Weights of a small image classifier.
Model: 2.85M parameters, 32-pixel images, arch gmlp, norm layernorm, patch size [2, 2], layers 16, width 192.
Data: trained on stained colorectal tissue patches (NCT-CRC-HE-100K), 45211 training examples, 50.4 epochs.
Rows from block 9 of a small image classifier, named by matrix and row number. Rows with one number belong to one neuron. Each number is 200 + 30 x the weight over its row's rms, rounded and kept within 0 to 999. All counts start at 0.
Before each neuron's rows are labels from the 100 images, of 14848, where the neuron reaches its largest size: "responds to" is what is common among them; "patch colour" is the nearest of a few named colours to the mean colour under the peak. Only what is clearly more common there than usual is listed. The data: stained colorectal tissue patches (NCT-CRC-HE-100K).
# u: gMLP up (value half) (model.blocks.9.mixer.u.weight, 192x192), inputs 0-191
# v: gMLP up (gate half) (model.blocks.9.mixer.v.weight, 192x192), inputs 0-191
# out: gMLP down (model.blocks.9.mixer.out.weight, 192x192, transposed), outputs 0-191

responds to: tissue: smooth muscle
patch colour: pink
u.186,179,163,229,198,196,187,212,191,141,199,244,227,201,178,162,193,214,227,211,191,150,197,168,179,167,161,245,216,195,147,222,239,196,152,230,156,229,233,151,233,152,185,183,178,208,135,216,228,249,199,213,187,152,204,171,181,187,226,188,201,196,213,184,162,180,211,194,183,236,230,206,214,194,172,196,212,156,213,235,223,162,123,191,224,220,237,212,175,213,248,172,168,132,182,237,179,170,248,167,235,186,223,183,192,192,94,225,219,191,174,171,148,214,203,222,244,220,219,159,195,178,230,172,177,157,215,210,187,189,220,192,158,253,191,189,192,157,209,184,236,181,197,159,160,168,227,196,212,197,256,144,176,200,200,173,212,170,172,184,184,230,256,212,230,238,208,207,199,247,213,200,234,240,246,228,230,207,210,187,199,172,215,164,241,156,278,164,166,198,204,205,229
v.186,183,168,220,194,215,167,206,218,173,228,221,250,191,227,148,152,230,219,173,194,152,200,192,201,200,152,217,204,212,153,207,230,253,171,215,209,186,202,181,243,198,159,227,195,199,190,145,251,195,237,152,193,123,175,211,199,217,201,193,212,218,172,116,174,145,236,253,194,212,194,190,181,214,162,182,169,144,194,216,186,185,148,180,199,231,213,220,158,224,232,242,188,180,181,241,169,195,260,213,221,216,240,192,168,181,130,226,211,145,192,219,206,139,200,251,220,207,207,180,193,167,204,174,193,151,210,217,144,154,226,225,173,221,203,180,173,175,206,194,247,185,195,189,180,207,232,214,165,252,203,171,191,192,173,178,206,207,184,239,180,217,256,206,265,194,196,173,209,240,234,220,233,229,222,197,255,197,207,223,197,151,247,156,244,170,245,132,194,181,244,214,198
out.186,227,235,193,180,224,194,198,205,219,207,201,217,178,247,201,211,234,186,179,223,193,241,232,210,156,286,212,178,231,232,208,217,225,128,251,162,165,238,233,218,180,188,166,140,185,246,214,169,180,201,190,210,164,218,208,227,208,183,155,244,199,246,222,202,228,195,167,210,223,235,251,180,197,234,163,199,209,235,179,211,223,185,199,119,206,186,190,176,187,166,198,160,178,204,215,244,229,190,203,276,185,241,231,232,183,195,224,188,182,210,182,227,205,211,179,191,159,239,264,240,203,203,205,235,263,156,218,199,119,226,226,195,193,205,172,174,180,269,268,174,187,198,209,186,194,207,227,194,189,226,224,207,209,218,204,264,243,170,174,192,182,198,176,194,150,201,203,194,220,198,167,190,144,249,198,213,217,189,141,208,189,208,156,164,261,198,230,194,200,202,240,275

responds to: tissue: smooth muscle
patch colour: pink
u.68,195,240,158,182,188,261,202,219,199,205,190,239,236,208,171,211,138,180,151,227,160,200,196,209,169,237,164,209,195,166,183,199,218,181,167,172,237,165,131,151,200,237,237,242,248,189,168,201,239,164,200,200,156,188,210,220,236,185,224,220,200,248,200,202,178,207,189,210,204,178,244,188,166,160,203,208,171,160,209,177,175,189,230,200,261,256,203,221,152,213,218,202,182,200,155,239,237,255,186,198,257,222,179,177,171,199,147,240,194,198,197,180,142,163,235,275,227,227,228,191,186,195,177,235,167,263,270,215,230,185,225,161,185,202,161,239,178,199,185,237,206,194,185,214,255,212,185,208,214,207,264,223,213,237,152,171,219,174,212,240,231,207,204,202,244,163,229,189,193,178,263,213,220,150,163,194,192,158,220,226,206,178,225,239,167,180,180,238,192,207,177,234
v.68,156,244,214,171,236,243,180,217,212,227,164,268,207,208,238,194,198,193,252,210,182,199,199,218,240,176,140,212,175,149,172,218,214,199,219,197,222,200,182,241,203,210,214,121,188,264,213,213,161,246,209,219,189,153,200,183,188,164,203,219,191,195,201,241,229,173,215,133,183,186,201,169,230,222,208,196,152,133,187,233,223,196,209,255,244,157,185,241,224,182,188,196,216,175,157,184,258,220,210,164,229,188,182,123,177,246,203,159,170,181,203,250,153,177,152,239,218,191,154,189,202,214,165,218,209,199,216,193,196,206,186,197,165,183,180,201,240,199,199,232,187,177,223,165,212,235,223,217,172,146,279,191,175,205,170,213,197,203,240,167,182,145,196,244,178,248,192,213,201,201,211,169,172,205,182,244,192,206,241,243,222,204,252,231,178,222,150,199,179,282,199,191
out.68,258,202,187,218,215,188,146,194,204,291,191,222,195,176,186,227,206,193,220,206,244,172,188,167,201,200,161,169,141,194,155,177,174,241,180,236,245,213,235,214,260,226,246,230,179,199,204,210,211,192,275,164,179,194,162,143,180,246,223,225,217,208,189,197,192,203,215,163,154,244,190,222,185,174,172,261,201,195,219,230,186,229,182,219,241,207,119,218,233,178,206,192,233,202,246,225,194,188,207,230,203,228,188,175,219,154,158,254,238,207,237,214,199,211,174,208,171,174,254,231,173,233,192,143,223,192,186,220,215,192,195,243,189,165,209,169,116,224,176,211,212,186,190,189,230,230,166,156,167,228,172,226,248,211,196,176,127,196,149,147,238,176,197,194,176,205,209,201,230,158,183,183,251,193,238,185,187,154,180,197,230,194,159,165,205,192,160,196,177,194,184,229

responds to: tissue: lymphocytes
patch colour: brown
u.81,176,195,196,178,225,217,211,216,209,159,233,201,224,194,204,205,157,258,171,164,202,231,176,154,199,208,176,187,207,182,256,179,184,178,229,158,278,148,202,204,174,172,213,246,224,211,202,195,150,236,151,181,171,247,217,145,218,214,171,201,268,190,168,163,216,159,190,183,223,178,209,254,151,175,176,210,220,177,142,146,207,209,213,188,164,211,202,218,218,264,252,215,186,204,227,198,219,212,141,262,190,219,188,230,202,161,183,227,211,186,195,171,220,210,189,198,222,253,233,198,226,260,211,200,170,165,249,202,233,250,227,172,197,205,186,211,162,221,168,192,207,205,182,212,219,200,154,240,172,209,137,175,217,211,137,147,187,176,195,236,182,237,225,220,215,204,200,197,185,239,197,227,236,155,181,233,191,213,224,194,128,166,148,185,238,212,163,156,198,135,210,163
v.81,201,220,206,207,197,219,210,210,227,181,182,187,228,218,215,227,220,207,233,206,217,146,208,222,186,240,227,210,193,180,173,232,164,157,237,190,229,208,227,190,230,237,175,166,236,163,198,193,202,168,232,249,145,155,181,225,259,249,253,247,192,176,221,187,213,231,239,192,239,190,208,171,199,195,210,176,145,167,223,150,220,162,222,163,207,208,202,172,206,171,182,160,214,146,268,207,165,183,168,205,213,282,241,189,228,154,217,168,206,150,184,202,171,200,234,173,225,170,167,181,239,174,211,195,201,185,146,187,215,174,268,232,227,267,212,212,225,176,236,220,189,149,209,228,153,163,183,182,260,199,206,220,164,185,209,212,190,176,220,199,228,238,202,261,186,180,207,211,277,166,188,141,185,223,233,202,190,186,191,195,237,175,220,208,148,239,150,152,214,252,183,222
out.81,168,127,198,195,226,219,235,210,182,253,188,243,201,171,261,208,153,175,174,197,267,219,218,178,226,202,193,211,213,243,214,186,221,214,180,189,170,209,185,169,234,157,225,170,236,262,222,166,178,190,199,218,230,198,194,172,210,251,196,179,202,191,228,200,198,164,188,213,202,211,183,221,207,174,218,156,217,125,220,202,176,182,183,231,214,232,158,172,237,243,175,211,185,212,191,171,219,236,197,218,184,194,254,211,146,191,217,218,140,185,166,188,221,155,244,178,190,173,193,207,191,191,144,255,197,248,132,203,164,179,197,192,194,220,196,235,243,182,214,194,197,204,231,198,205,225,162,130,239,176,217,190,209,226,186,177,225,162,193,227,224,198,169,175,186,186,149,137,157,153,186,223,211,174,293,197,190,214,184,193,233,204,188,206,232,179,230,213,180,192,99,274

responds to: tissue: mucus
patch colour: white
u.41,217,196,205,219,245,166,216,248,250,188,235,178,214,176,232,191,244,196,227,181,265,206,206,247,185,215,164,144,195,234,237,168,217,195,180,239,204,192,195,215,226,193,191,232,141,233,217,176,159,217,171,185,197,224,209,223,180,206,251,169,254,192,215,182,207,188,224,195,191,175,184,210,191,130,212,238,246,214,217,191,225,204,267,171,205,151,221,230,225,208,204,143,216,200,139,254,130,191,226,212,208,235,273,211,157,213,261,216,182,131,216,211,213,222,207,149,232,190,168,173,258,156,183,203,185,163,192,225,200,153,209,192,221,181,224,218,192,227,219,187,215,277,163,169,248,186,203,218,180,211,141,200,191,175,202,168,191,227,203,276,218,179,146,258,198,221,215,207,173,175,180,188,197,227,169,182,188,201,216,172,225,196,185,185,227,182,199,224,177,141,166,175
v.41,153,229,187,213,201,244,198,120,211,216,254,187,146,207,222,214,223,225,214,261,221,192,171,184,136,172,155,168,175,187,209,193,210,151,249,202,214,152,195,189,232,170,223,176,211,205,199,221,204,248,224,187,216,284,233,211,200,165,157,228,192,181,183,209,190,190,211,202,199,231,238,211,228,183,184,190,172,222,222,245,162,208,161,164,155,240,204,226,224,241,186,218,193,144,221,162,157,210,176,245,214,190,185,230,158,201,174,177,213,192,184,204,205,247,162,210,226,230,198,210,205,222,165,156,191,189,220,202,183,238,191,170,144,173,197,222,267,213,160,199,152,177,160,163,217,208,259,201,190,229,174,144,208,196,257,185,173,200,211,194,196,219,257,213,211,205,222,179,179,225,222,260,196,175,154,310,203,240,180,222,201,179,166,263,174,210,214,208,202,199,177,188
out.41,230,198,155,219,190,155,184,174,204,170,227,185,176,196,183,244,194,251,164,253,221,188,185,207,208,200,266,222,231,238,204,263,238,158,139,199,242,174,192,245,217,157,167,228,208,185,207,164,183,221,219,234,238,208,237,202,219,203,171,200,203,215,230,186,177,276,193,204,216,220,204,201,233,137,188,250,196,150,255,277,204,216,174,181,183,201,216,190,205,198,234,213,197,178,193,192,215,131,217,211,250,219,185,232,200,179,252,173,219,246,195,227,244,178,205,183,213,171,183,203,203,220,200,224,178,220,217,231,213,252,200,225,242,167,181,224,193,224,192,160,95,221,171,210,182,257,262,192,171,226,223,232,249,258,195,194,256,193,142,175,197,191,214,219,240,186,217,224,237,192,202,156,236,174,201,170,177,163,233,211,164,222,236,194,201,204,181,156,202,199,174,207

responds to: tissue: lymphocytes; tissue: normal colon mucosa
patch colour: brown; black
u.110,201,257,225,193,244,149,222,191,190,172,246,204,216,209,194,221,182,191,223,220,185,188,209,226,207,234,225,187,155,174,179,174,197,142,261,284,175,236,185,190,152,168,161,222,202,194,202,170,208,166,199,195,220,161,134,216,198,197,229,193,304,189,202,252,200,192,215,183,248,237,206,227,185,245,213,189,159,212,200,200,199,205,208,238,197,271,171,166,209,210,201,173,222,173,202,264,155,184,204,206,205,271,240,224,180,184,243,222,182,201,187,203,223,228,194,192,234,198,195,175,225,183,196,129,201,189,189,170,230,194,237,155,259,227,261,252,175,169,231,192,208,243,149,192,185,213,189,180,237,182,159,162,174,190,172,208,207,207,168,240,178,255,198,221,215,207,230,207,218,181,202,183,176,209,154,201,146,224,250,189,171,186,185,164,173,229,131,174,199,228,166,191
v.110,138,189,205,190,242,232,204,217,209,197,184,209,215,154,254,278,161,201,243,188,170,239,196,204,195,192,230,192,267,230,247,198,207,201,217,186,164,212,244,225,120,192,184,167,178,190,221,264,221,192,132,150,220,258,171,222,187,199,208,226,200,187,291,229,223,195,195,225,244,169,197,184,210,174,189,220,160,179,171,270,128,179,177,168,164,142,203,207,262,180,188,207,228,174,193,193,215,156,197,192,125,201,168,255,203,193,186,161,180,277,176,220,249,154,190,194,195,205,208,210,193,255,203,204,168,211,215,207,211,185,216,208,209,196,228,231,221,165,196,174,252,219,190,198,168,247,178,239,203,198,228,197,207,219,154,227,161,177,179,180,173,189,205,176,201,203,158,190,197,244,160,209,215,228,259,193,183,206,185,182,183,202,171,186,172,195,194,162,182,199,204,172
out.110,185,197,196,192,160,204,247,231,235,194,258,164,268,159,209,223,198,207,247,191,201,192,244,203,195,166,233,204,240,196,151,153,254,283,262,214,179,201,193,196,236,180,170,197,190,227,236,233,179,204,184,242,239,251,196,234,193,206,212,197,221,226,186,249,249,218,167,198,239,276,194,201,217,218,199,182,221,216,178,167,170,198,215,156,185,190,186,225,150,248,135,186,258,206,213,228,244,166,243,180,209,179,187,262,211,201,204,205,215,251,207,145,210,127,213,236,174,204,163,187,165,174,229,204,184,189,205,194,159,130,202,221,184,225,213,166,212,200,156,178,155,187,196,217,208,203,160,198,138,230,165,234,229,198,212,222,225,211,198,253,150,212,198,172,177,197,172,194,268,184,185,201,184,193,191,202,200,221,211,162,187,194,213,223,170,181,174,175,261,151,193,199

responds to: tissue: tumour epithelium
patch colour: grey
u.26,236,183,216,245,178,126,223,224,268,194,180,194,217,132,165,234,203,196,193,205,193,174,220,187,223,156,163,175,206,242,183,206,205,209,149,139,197,152,227,202,216,230,243,210,249,184,142,221,221,184,217,169,229,221,152,224,199,155,189,230,182,232,218,147,215,209,190,256,273,177,196,246,172,163,205,176,210,222,216,250,191,185,245,190,204,198,213,186,218,236,276,154,173,243,218,226,157,208,248,174,163,166,189,217,210,215,194,171,243,168,193,191,227,223,247,195,171,136,230,166,166,205,229,215,241,212,234,202,204,156,180,181,188,208,218,221,165,238,197,183,224,216,213,156,189,190,201,197,201,246,145,205,176,186,172,207,198,204,252,172,210,244,130,203,168,206,204,189,173,173,194,222,217,206,220,160,159,208,153,247,221,203,200,197,181,207,219,163,215,125,178,196
v.26,227,175,183,203,213,213,219,221,224,171,215,249,203,185,232,200,188,227,196,237,227,209,162,157,201,154,166,174,204,205,235,180,220,228,156,208,121,207,159,218,212,179,214,283,228,193,215,240,213,220,187,205,243,226,147,178,203,199,188,243,189,195,143,150,214,171,167,189,230,122,209,223,197,195,121,187,222,165,161,193,189,203,130,186,186,215,207,176,189,201,186,226,212,212,186,232,205,174,216,175,206,168,193,184,167,215,204,232,220,237,204,185,188,173,187,272,175,251,190,272,265,248,157,218,194,185,221,220,204,182,187,238,182,181,230,241,209,208,230,176,220,240,187,169,229,231,164,178,184,238,163,203,222,238,165,175,256,223,164,132,166,156,171,164,184,214,188,213,159,201,202,268,253,176,171,236,206,194,200,190,213,172,154,181,236,230,244,203,187,179,203,189
out.26,165,194,206,169,230,171,188,223,207,162,221,250,225,162,184,264,196,147,197,184,131,208,210,229,161,207,178,179,189,229,194,189,206,207,221,224,221,155,178,230,181,237,214,218,168,149,230,195,271,223,165,156,240,198,205,194,167,196,169,162,256,165,226,217,182,172,215,194,166,147,167,228,221,213,223,203,204,207,178,174,178,189,245,222,145,193,162,226,239,174,252,240,191,197,211,196,222,198,169,206,159,216,127,168,194,202,245,213,194,208,268,172,218,213,199,224,226,166,222,184,327,214,188,209,160,226,221,187,183,181,264,212,223,190,203,159,255,245,194,207,219,189,248,235,223,224,199,206,217,197,196,176,184,194,147,169,192,206,138,188,193,215,143,214,210,203,265,195,236,163,227,197,242,222,161,209,207,185,226,207,203,179,178,235,176,198,176,191,184,191,162,210

responds to: tissue: cancer-associated stroma; tissue: debris
patch colour: grey; brown
u.138,187,234,150,221,207,228,235,210,226,174,214,158,264,149,210,185,156,186,196,192,218,172,188,211,158,232,273,180,211,174,204,188,225,217,182,186,185,213,180,200,199,227,191,155,171,190,190,216,213,171,177,177,224,258,159,232,254,202,208,183,145,220,226,160,150,250,224,181,186,169,188,243,197,157,235,180,176,213,202,190,242,231,171,171,177,254,210,258,229,189,321,210,199,194,178,214,215,173,201,182,161,194,268,257,237,230,234,173,260,231,205,220,204,174,242,209,223,139,152,177,216,208,147,228,154,186,198,221,202,203,216,170,209,203,163,247,209,176,268,187,253,195,185,241,225,208,217,218,189,209,181,207,208,217,215,159,216,201,208,206,240,177,200,213,188,184,148,214,185,212,198,178,251,180,175,200,199,184,228,173,191,176,221,190,210,189,186,150,258,178,168,166
v.138,236,182,162,241,242,210,181,181,150,145,200,183,213,215,191,214,194,171,194,183,163,192,167,158,175,211,260,171,185,214,237,206,199,145,193,230,177,231,216,203,184,188,161,217,223,169,175,256,196,165,210,166,229,219,189,219,240,179,200,234,172,220,175,195,136,227,229,159,209,183,164,227,257,107,168,208,170,242,221,237,170,160,223,178,240,221,201,168,238,195,213,190,181,147,188,228,175,236,207,230,170,205,178,217,230,219,231,193,211,200,244,200,171,161,283,262,177,212,193,250,189,242,155,251,166,184,216,189,171,173,227,181,200,194,201,240,188,185,223,188,193,166,137,165,200,217,190,208,193,184,185,156,196,294,226,196,231,179,202,154,196,143,194,205,213,186,193,215,167,158,229,206,218,185,165,193,153,186,198,211,261,195,203,253,217,252,226,188,213,200,205,224
out.138,210,231,197,150,185,166,205,179,236,185,234,174,212,189,150,249,175,207,197,186,259,241,157,199,249,214,167,208,190,204,212,179,199,216,277,245,170,198,188,197,220,168,203,192,209,164,201,174,195,180,203,186,124,207,195,250,250,169,179,209,161,195,235,208,183,186,194,208,191,188,235,218,185,195,230,228,218,202,184,230,138,174,225,229,221,151,211,190,216,296,228,168,205,164,264,257,178,220,272,165,254,192,188,212,196,140,241,152,223,223,189,216,186,157,166,194,174,184,210,175,209,205,184,215,233,164,157,177,174,197,197,188,249,202,195,200,194,215,169,176,179,221,273,168,221,233,169,124,194,181,168,194,175,193,221,226,197,176,178,235,183,225,182,248,166,226,194,227,143,194,209,236,156,192,230,214,165,204,212,224,171,161,185,195,159,171,190,188,275,178,203,201

responds to: tissue: mucus
patch colour: grey
u.107,204,223,178,147,230,236,229,196,223,195,226,179,192,222,178,168,124,201,206,190,169,164,226,206,213,228,149,194,219,199,218,190,216,203,206,156,258,145,188,135,225,243,155,199,216,248,191,228,198,190,171,182,175,232,164,182,163,224,257,173,233,193,183,220,217,153,217,157,213,152,158,265,186,206,193,175,196,200,258,137,251,174,245,202,169,172,201,178,159,217,157,184,207,227,218,199,193,220,189,195,186,207,231,150,188,167,205,204,243,225,169,182,216,273,213,209,205,157,173,205,194,217,235,228,163,253,182,204,314,172,193,187,228,198,207,215,199,188,178,172,174,222,212,283,262,193,185,186,174,233,211,247,208,171,180,201,169,213,258,196,214,238,177,225,178,214,169,208,195,188,154,201,230,225,207,238,200,217,191,217,179,242,186,188,166,248,220,177,180,194,190,209
v.107,181,216,139,209,218,246,260,246,268,223,204,194,248,163,184,159,171,158,219,232,174,174,190,188,199,198,190,168,205,203,226,224,169,190,191,187,197,184,208,166,226,225,167,131,221,207,161,212,188,167,203,174,204,173,147,217,181,160,203,188,181,154,210,247,256,195,190,158,208,177,202,257,164,138,212,203,176,191,224,178,194,188,181,195,167,194,244,241,217,185,192,201,180,204,208,218,154,186,181,225,208,245,201,190,208,194,252,218,149,235,225,185,210,176,188,214,222,170,223,188,148,219,235,120,160,181,206,234,225,139,203,163,260,234,220,207,210,210,231,189,268,197,240,218,205,246,237,203,201,223,218,170,223,218,202,180,207,205,286,201,249,193,208,193,218,186,247,225,215,180,149,218,196,161,196,233,163,222,182,204,223,231,233,213,152,214,232,213,185,193,161,293
out.107,170,230,158,198,178,141,164,182,195,181,268,186,202,224,155,220,198,187,161,194,246,208,213,235,164,200,195,233,208,208,200,258,186,224,231,174,157,182,242,204,220,184,212,173,162,217,219,190,147,193,196,248,178,138,205,222,259,171,217,158,271,219,192,209,203,195,204,236,173,232,220,198,218,219,131,189,193,254,193,179,196,218,238,186,199,165,175,178,231,222,206,214,195,185,191,112,212,250,196,196,239,177,170,227,207,176,182,237,172,190,116,203,179,175,173,193,208,193,210,229,171,207,174,162,219,241,219,210,186,166,239,213,199,146,233,199,196,191,226,158,237,233,207,206,236,160,177,238,213,204,184,175,180,152,241,208,107,166,206,188,169,154,233,210,225,204,198,173,162,136,225,196,174,217,184,248,264,222,224,209,164,203,230,181,222,194,178,178,164,162,219,186

responds to: tissue: tumour epithelium
patch colour: white
u.119,232,219,205,218,215,222,179,219,275,173,197,182,243,243,228,191,203,210,216,212,191,171,162,217,203,196,169,172,174,217,226,169,275,231,171,244,161,236,177,177,225,232,216,183,201,206,185,215,187,176,186,206,261,186,173,233,232,202,232,149,157,201,187,180,164,245,225,198,160,191,177,170,168,165,257,222,220,231,218,191,221,258,198,174,159,230,155,246,139,210,237,195,241,201,225,201,227,172,174,198,183,192,157,197,241,199,222,212,194,242,198,231,233,229,217,156,206,115,166,157,209,195,196,244,227,217,177,174,172,186,163,240,192,205,244,175,207,213,239,147,267,217,173,222,228,235,233,181,205,171,177,217,221,178,173,219,221,218,213,204,180,187,225,175,203,245,176,180,241,203,186,219,268,151,195,221,209,201,191,144,237,176,208,179,248,226,284,178,169,164,167,206
v.119,179,222,209,206,195,198,124,193,178,197,139,256,201,230,195,259,217,173,266,259,201,221,184,202,178,146,204,283,180,210,174,249,217,254,258,250,164,217,224,240,217,228,155,207,205,211,209,219,171,185,203,219,191,193,131,171,193,201,186,193,160,240,199,213,191,200,186,215,190,178,154,188,227,208,228,231,233,200,176,196,194,182,158,163,147,194,140,261,180,189,205,217,210,186,154,147,258,212,181,185,192,180,195,141,168,213,199,209,184,247,219,223,176,200,207,204,253,221,206,229,210,217,187,189,217,188,261,172,169,251,181,199,190,175,216,190,258,198,199,233,212,218,178,154,214,238,213,184,229,143,242,203,243,238,206,241,196,180,181,132,197,214,229,199,215,208,156,183,228,199,179,224,185,211,204,251,223,186,162,189,183,176,205,250,181,184,160,267,181,215,194,220
out.119,165,247,243,209,218,185,214,203,141,183,242,221,174,211,208,189,163,231,232,228,175,173,154,195,175,191,179,242,158,220,235,206,191,211,196,200,166,186,202,163,159,202,164,202,143,150,218,166,218,180,177,208,258,198,263,163,181,212,183,224,233,187,178,248,216,231,250,216,262,191,213,200,211,156,230,220,220,246,183,209,162,205,227,189,166,188,204,185,147,183,180,230,185,238,210,214,176,204,181,173,176,165,152,217,208,185,201,219,203,234,131,201,222,219,195,252,183,156,171,168,161,204,176,256,207,202,190,243,180,179,193,204,183,211,167,181,169,167,211,161,209,267,185,250,230,224,127,184,205,170,156,177,197,174,169,183,118,222,179,171,205,157,177,171,208,235,213,210,186,179,219,171,260,254,178,215,228,210,212,187,264,226,126,180,220,201,235,155,204,228,185,198

responds to: tissue: smooth muscle; tissue: debris
patch colour: grey; brown
u.71,192,194,161,207,209,227,174,231,239,223,246,218,195,264,201,219,204,196,266,239,195,207,215,178,176,196,219,230,178,178,214,223,206,189,220,259,167,246,182,182,185,167,145,179,182,189,226,227,191,247,224,199,222,205,185,180,178,218,173,261,186,168,202,227,222,184,208,184,157,242,193,223,190,172,135,208,141,160,189,195,164,194,171,209,176,185,201,182,219,209,205,230,249,171,181,202,195,191,153,233,189,182,175,231,223,226,194,178,212,137,209,169,143,194,133,262,176,131,212,212,184,209,143,153,180,198,186,221,172,250,178,225,208,184,172,179,186,189,205,223,202,157,197,224,201,218,213,221,214,179,191,219,222,284,245,154,197,180,248,201,178,184,271,146,206,181,234,221,174,148,200,220,172,192,190,194,148,201,198,236,243,199,232,261,270,155,209,260,212,206,208,227
v.71,178,215,179,201,193,219,204,222,196,200,221,253,242,214,212,239,199,187,224,197,211,189,221,198,188,234,207,185,176,164,204,266,185,148,242,192,227,240,239,220,150,182,211,158,166,148,226,220,163,247,227,191,191,164,226,148,162,241,217,209,196,146,275,269,240,212,263,112,187,253,145,172,214,234,168,188,125,185,180,187,183,220,223,238,196,202,219,173,232,203,162,218,242,143,153,203,200,218,187,210,192,213,200,225,202,205,212,206,198,170,193,202,190,207,165,211,236,165,193,216,168,201,186,175,182,193,147,223,177,201,196,226,213,152,185,182,237,221,232,221,168,148,190,191,227,202,212,249,222,146,188,190,197,253,256,234,207,177,247,211,188,136,249,206,203,203,222,237,223,198,209,168,177,196,203,196,162,198,206,246,171,217,255,250,202,138,184,205,202,224,192,210
out.71,236,260,241,174,234,208,221,182,192,157,191,186,220,203,219,186,191,182,187,162,219,238,232,232,175,218,201,271,232,206,207,171,197,243,254,227,177,180,132,128,230,188,222,194,183,213,166,211,161,162,151,195,200,209,257,193,224,163,233,134,172,223,179,159,217,211,204,151,191,190,173,194,131,203,189,208,191,185,206,141,196,189,230,156,171,184,177,148,209,166,180,214,226,210,183,208,190,259,206,207,197,170,172,238,170,171,188,168,171,253,179,235,169,145,206,162,148,170,198,164,190,207,203,215,258,146,236,158,247,175,192,177,237,210,190,192,222,187,211,199,211,189,142,174,224,205,199,167,227,199,242,219,160,148,155,189,178,210,214,230,227,210,163,168,204,218,212,194,178,185,230,173,236,193,234,182,214,164,204,218,234,181,180,213,162,237,232,257,251,192,249,155

responds to: tissue: tumour epithelium
patch colour: pink
u.89,242,199,185,195,182,248,158,166,203,206,200,182,182,183,232,172,218,221,176,217,205,183,155,155,177,191,159,170,194,260,203,109,221,221,170,211,150,194,150,199,200,222,198,236,200,188,249,237,190,184,199,216,224,210,200,265,267,190,210,212,172,219,208,137,161,211,190,232,142,184,219,236,235,171,216,207,185,224,224,212,193,222,175,188,218,241,187,183,107,226,167,167,205,225,211,248,213,166,182,153,232,159,252,239,209,246,180,200,231,232,136,227,176,210,185,201,151,180,186,211,255,233,131,172,192,212,202,202,207,195,168,258,194,220,199,191,251,209,190,139,173,198,215,250,208,213,232,186,200,215,166,197,164,234,196,179,251,201,177,191,206,185,218,195,185,160,197,206,185,203,208,200,207,167,214,210,239,194,149,169,221,182,186,159,216,233,257,201,176,121,203,160
v.89,190,264,204,153,186,182,168,189,189,164,156,216,220,217,207,227,254,124,217,219,218,181,168,181,229,196,172,213,186,192,222,224,178,180,224,209,190,222,204,161,192,207,155,141,236,237,254,201,170,155,213,216,190,166,195,201,203,200,161,174,171,202,246,209,193,236,223,153,185,241,149,204,216,206,232,197,209,178,189,212,234,154,222,229,235,210,162,171,215,210,167,174,222,217,174,191,209,262,194,214,197,232,241,220,197,219,188,274,196,181,171,222,157,182,163,171,210,170,230,246,234,216,169,206,210,216,175,202,205,225,162,219,130,249,139,201,221,225,180,261,191,123,194,195,215,214,185,209,203,136,176,231,218,204,195,186,237,179,224,157,244,184,200,273,164,172,211,169,240,226,210,214,148,176,220,216,233,182,238,195,167,175,226,239,263,207,156,240,186,225,183,247
out.89,207,186,215,182,166,240,230,235,180,192,233,203,193,173,183,191,196,229,223,194,185,222,186,203,176,157,245,198,201,164,198,212,169,192,186,204,156,150,151,191,195,218,244,185,168,196,170,205,142,222,224,196,241,280,257,196,231,173,206,249,230,269,239,250,241,242,185,207,251,219,218,190,205,163,246,209,240,212,203,221,166,222,198,220,184,195,196,219,188,200,187,183,179,273,132,182,191,207,195,193,218,198,210,170,214,178,265,182,209,237,179,171,218,214,203,165,213,261,191,139,199,225,190,191,241,191,256,247,194,169,231,193,163,192,238,203,213,222,219,212,251,226,177,224,174,239,202,247,196,220,173,207,206,238,206,232,206,238,206,237,205,203,159,221,205,222,202,157,167,185,254,176,222,219,201,200,156,156,240,266,224,185,191,242,181,221,206,223,198,240,85,185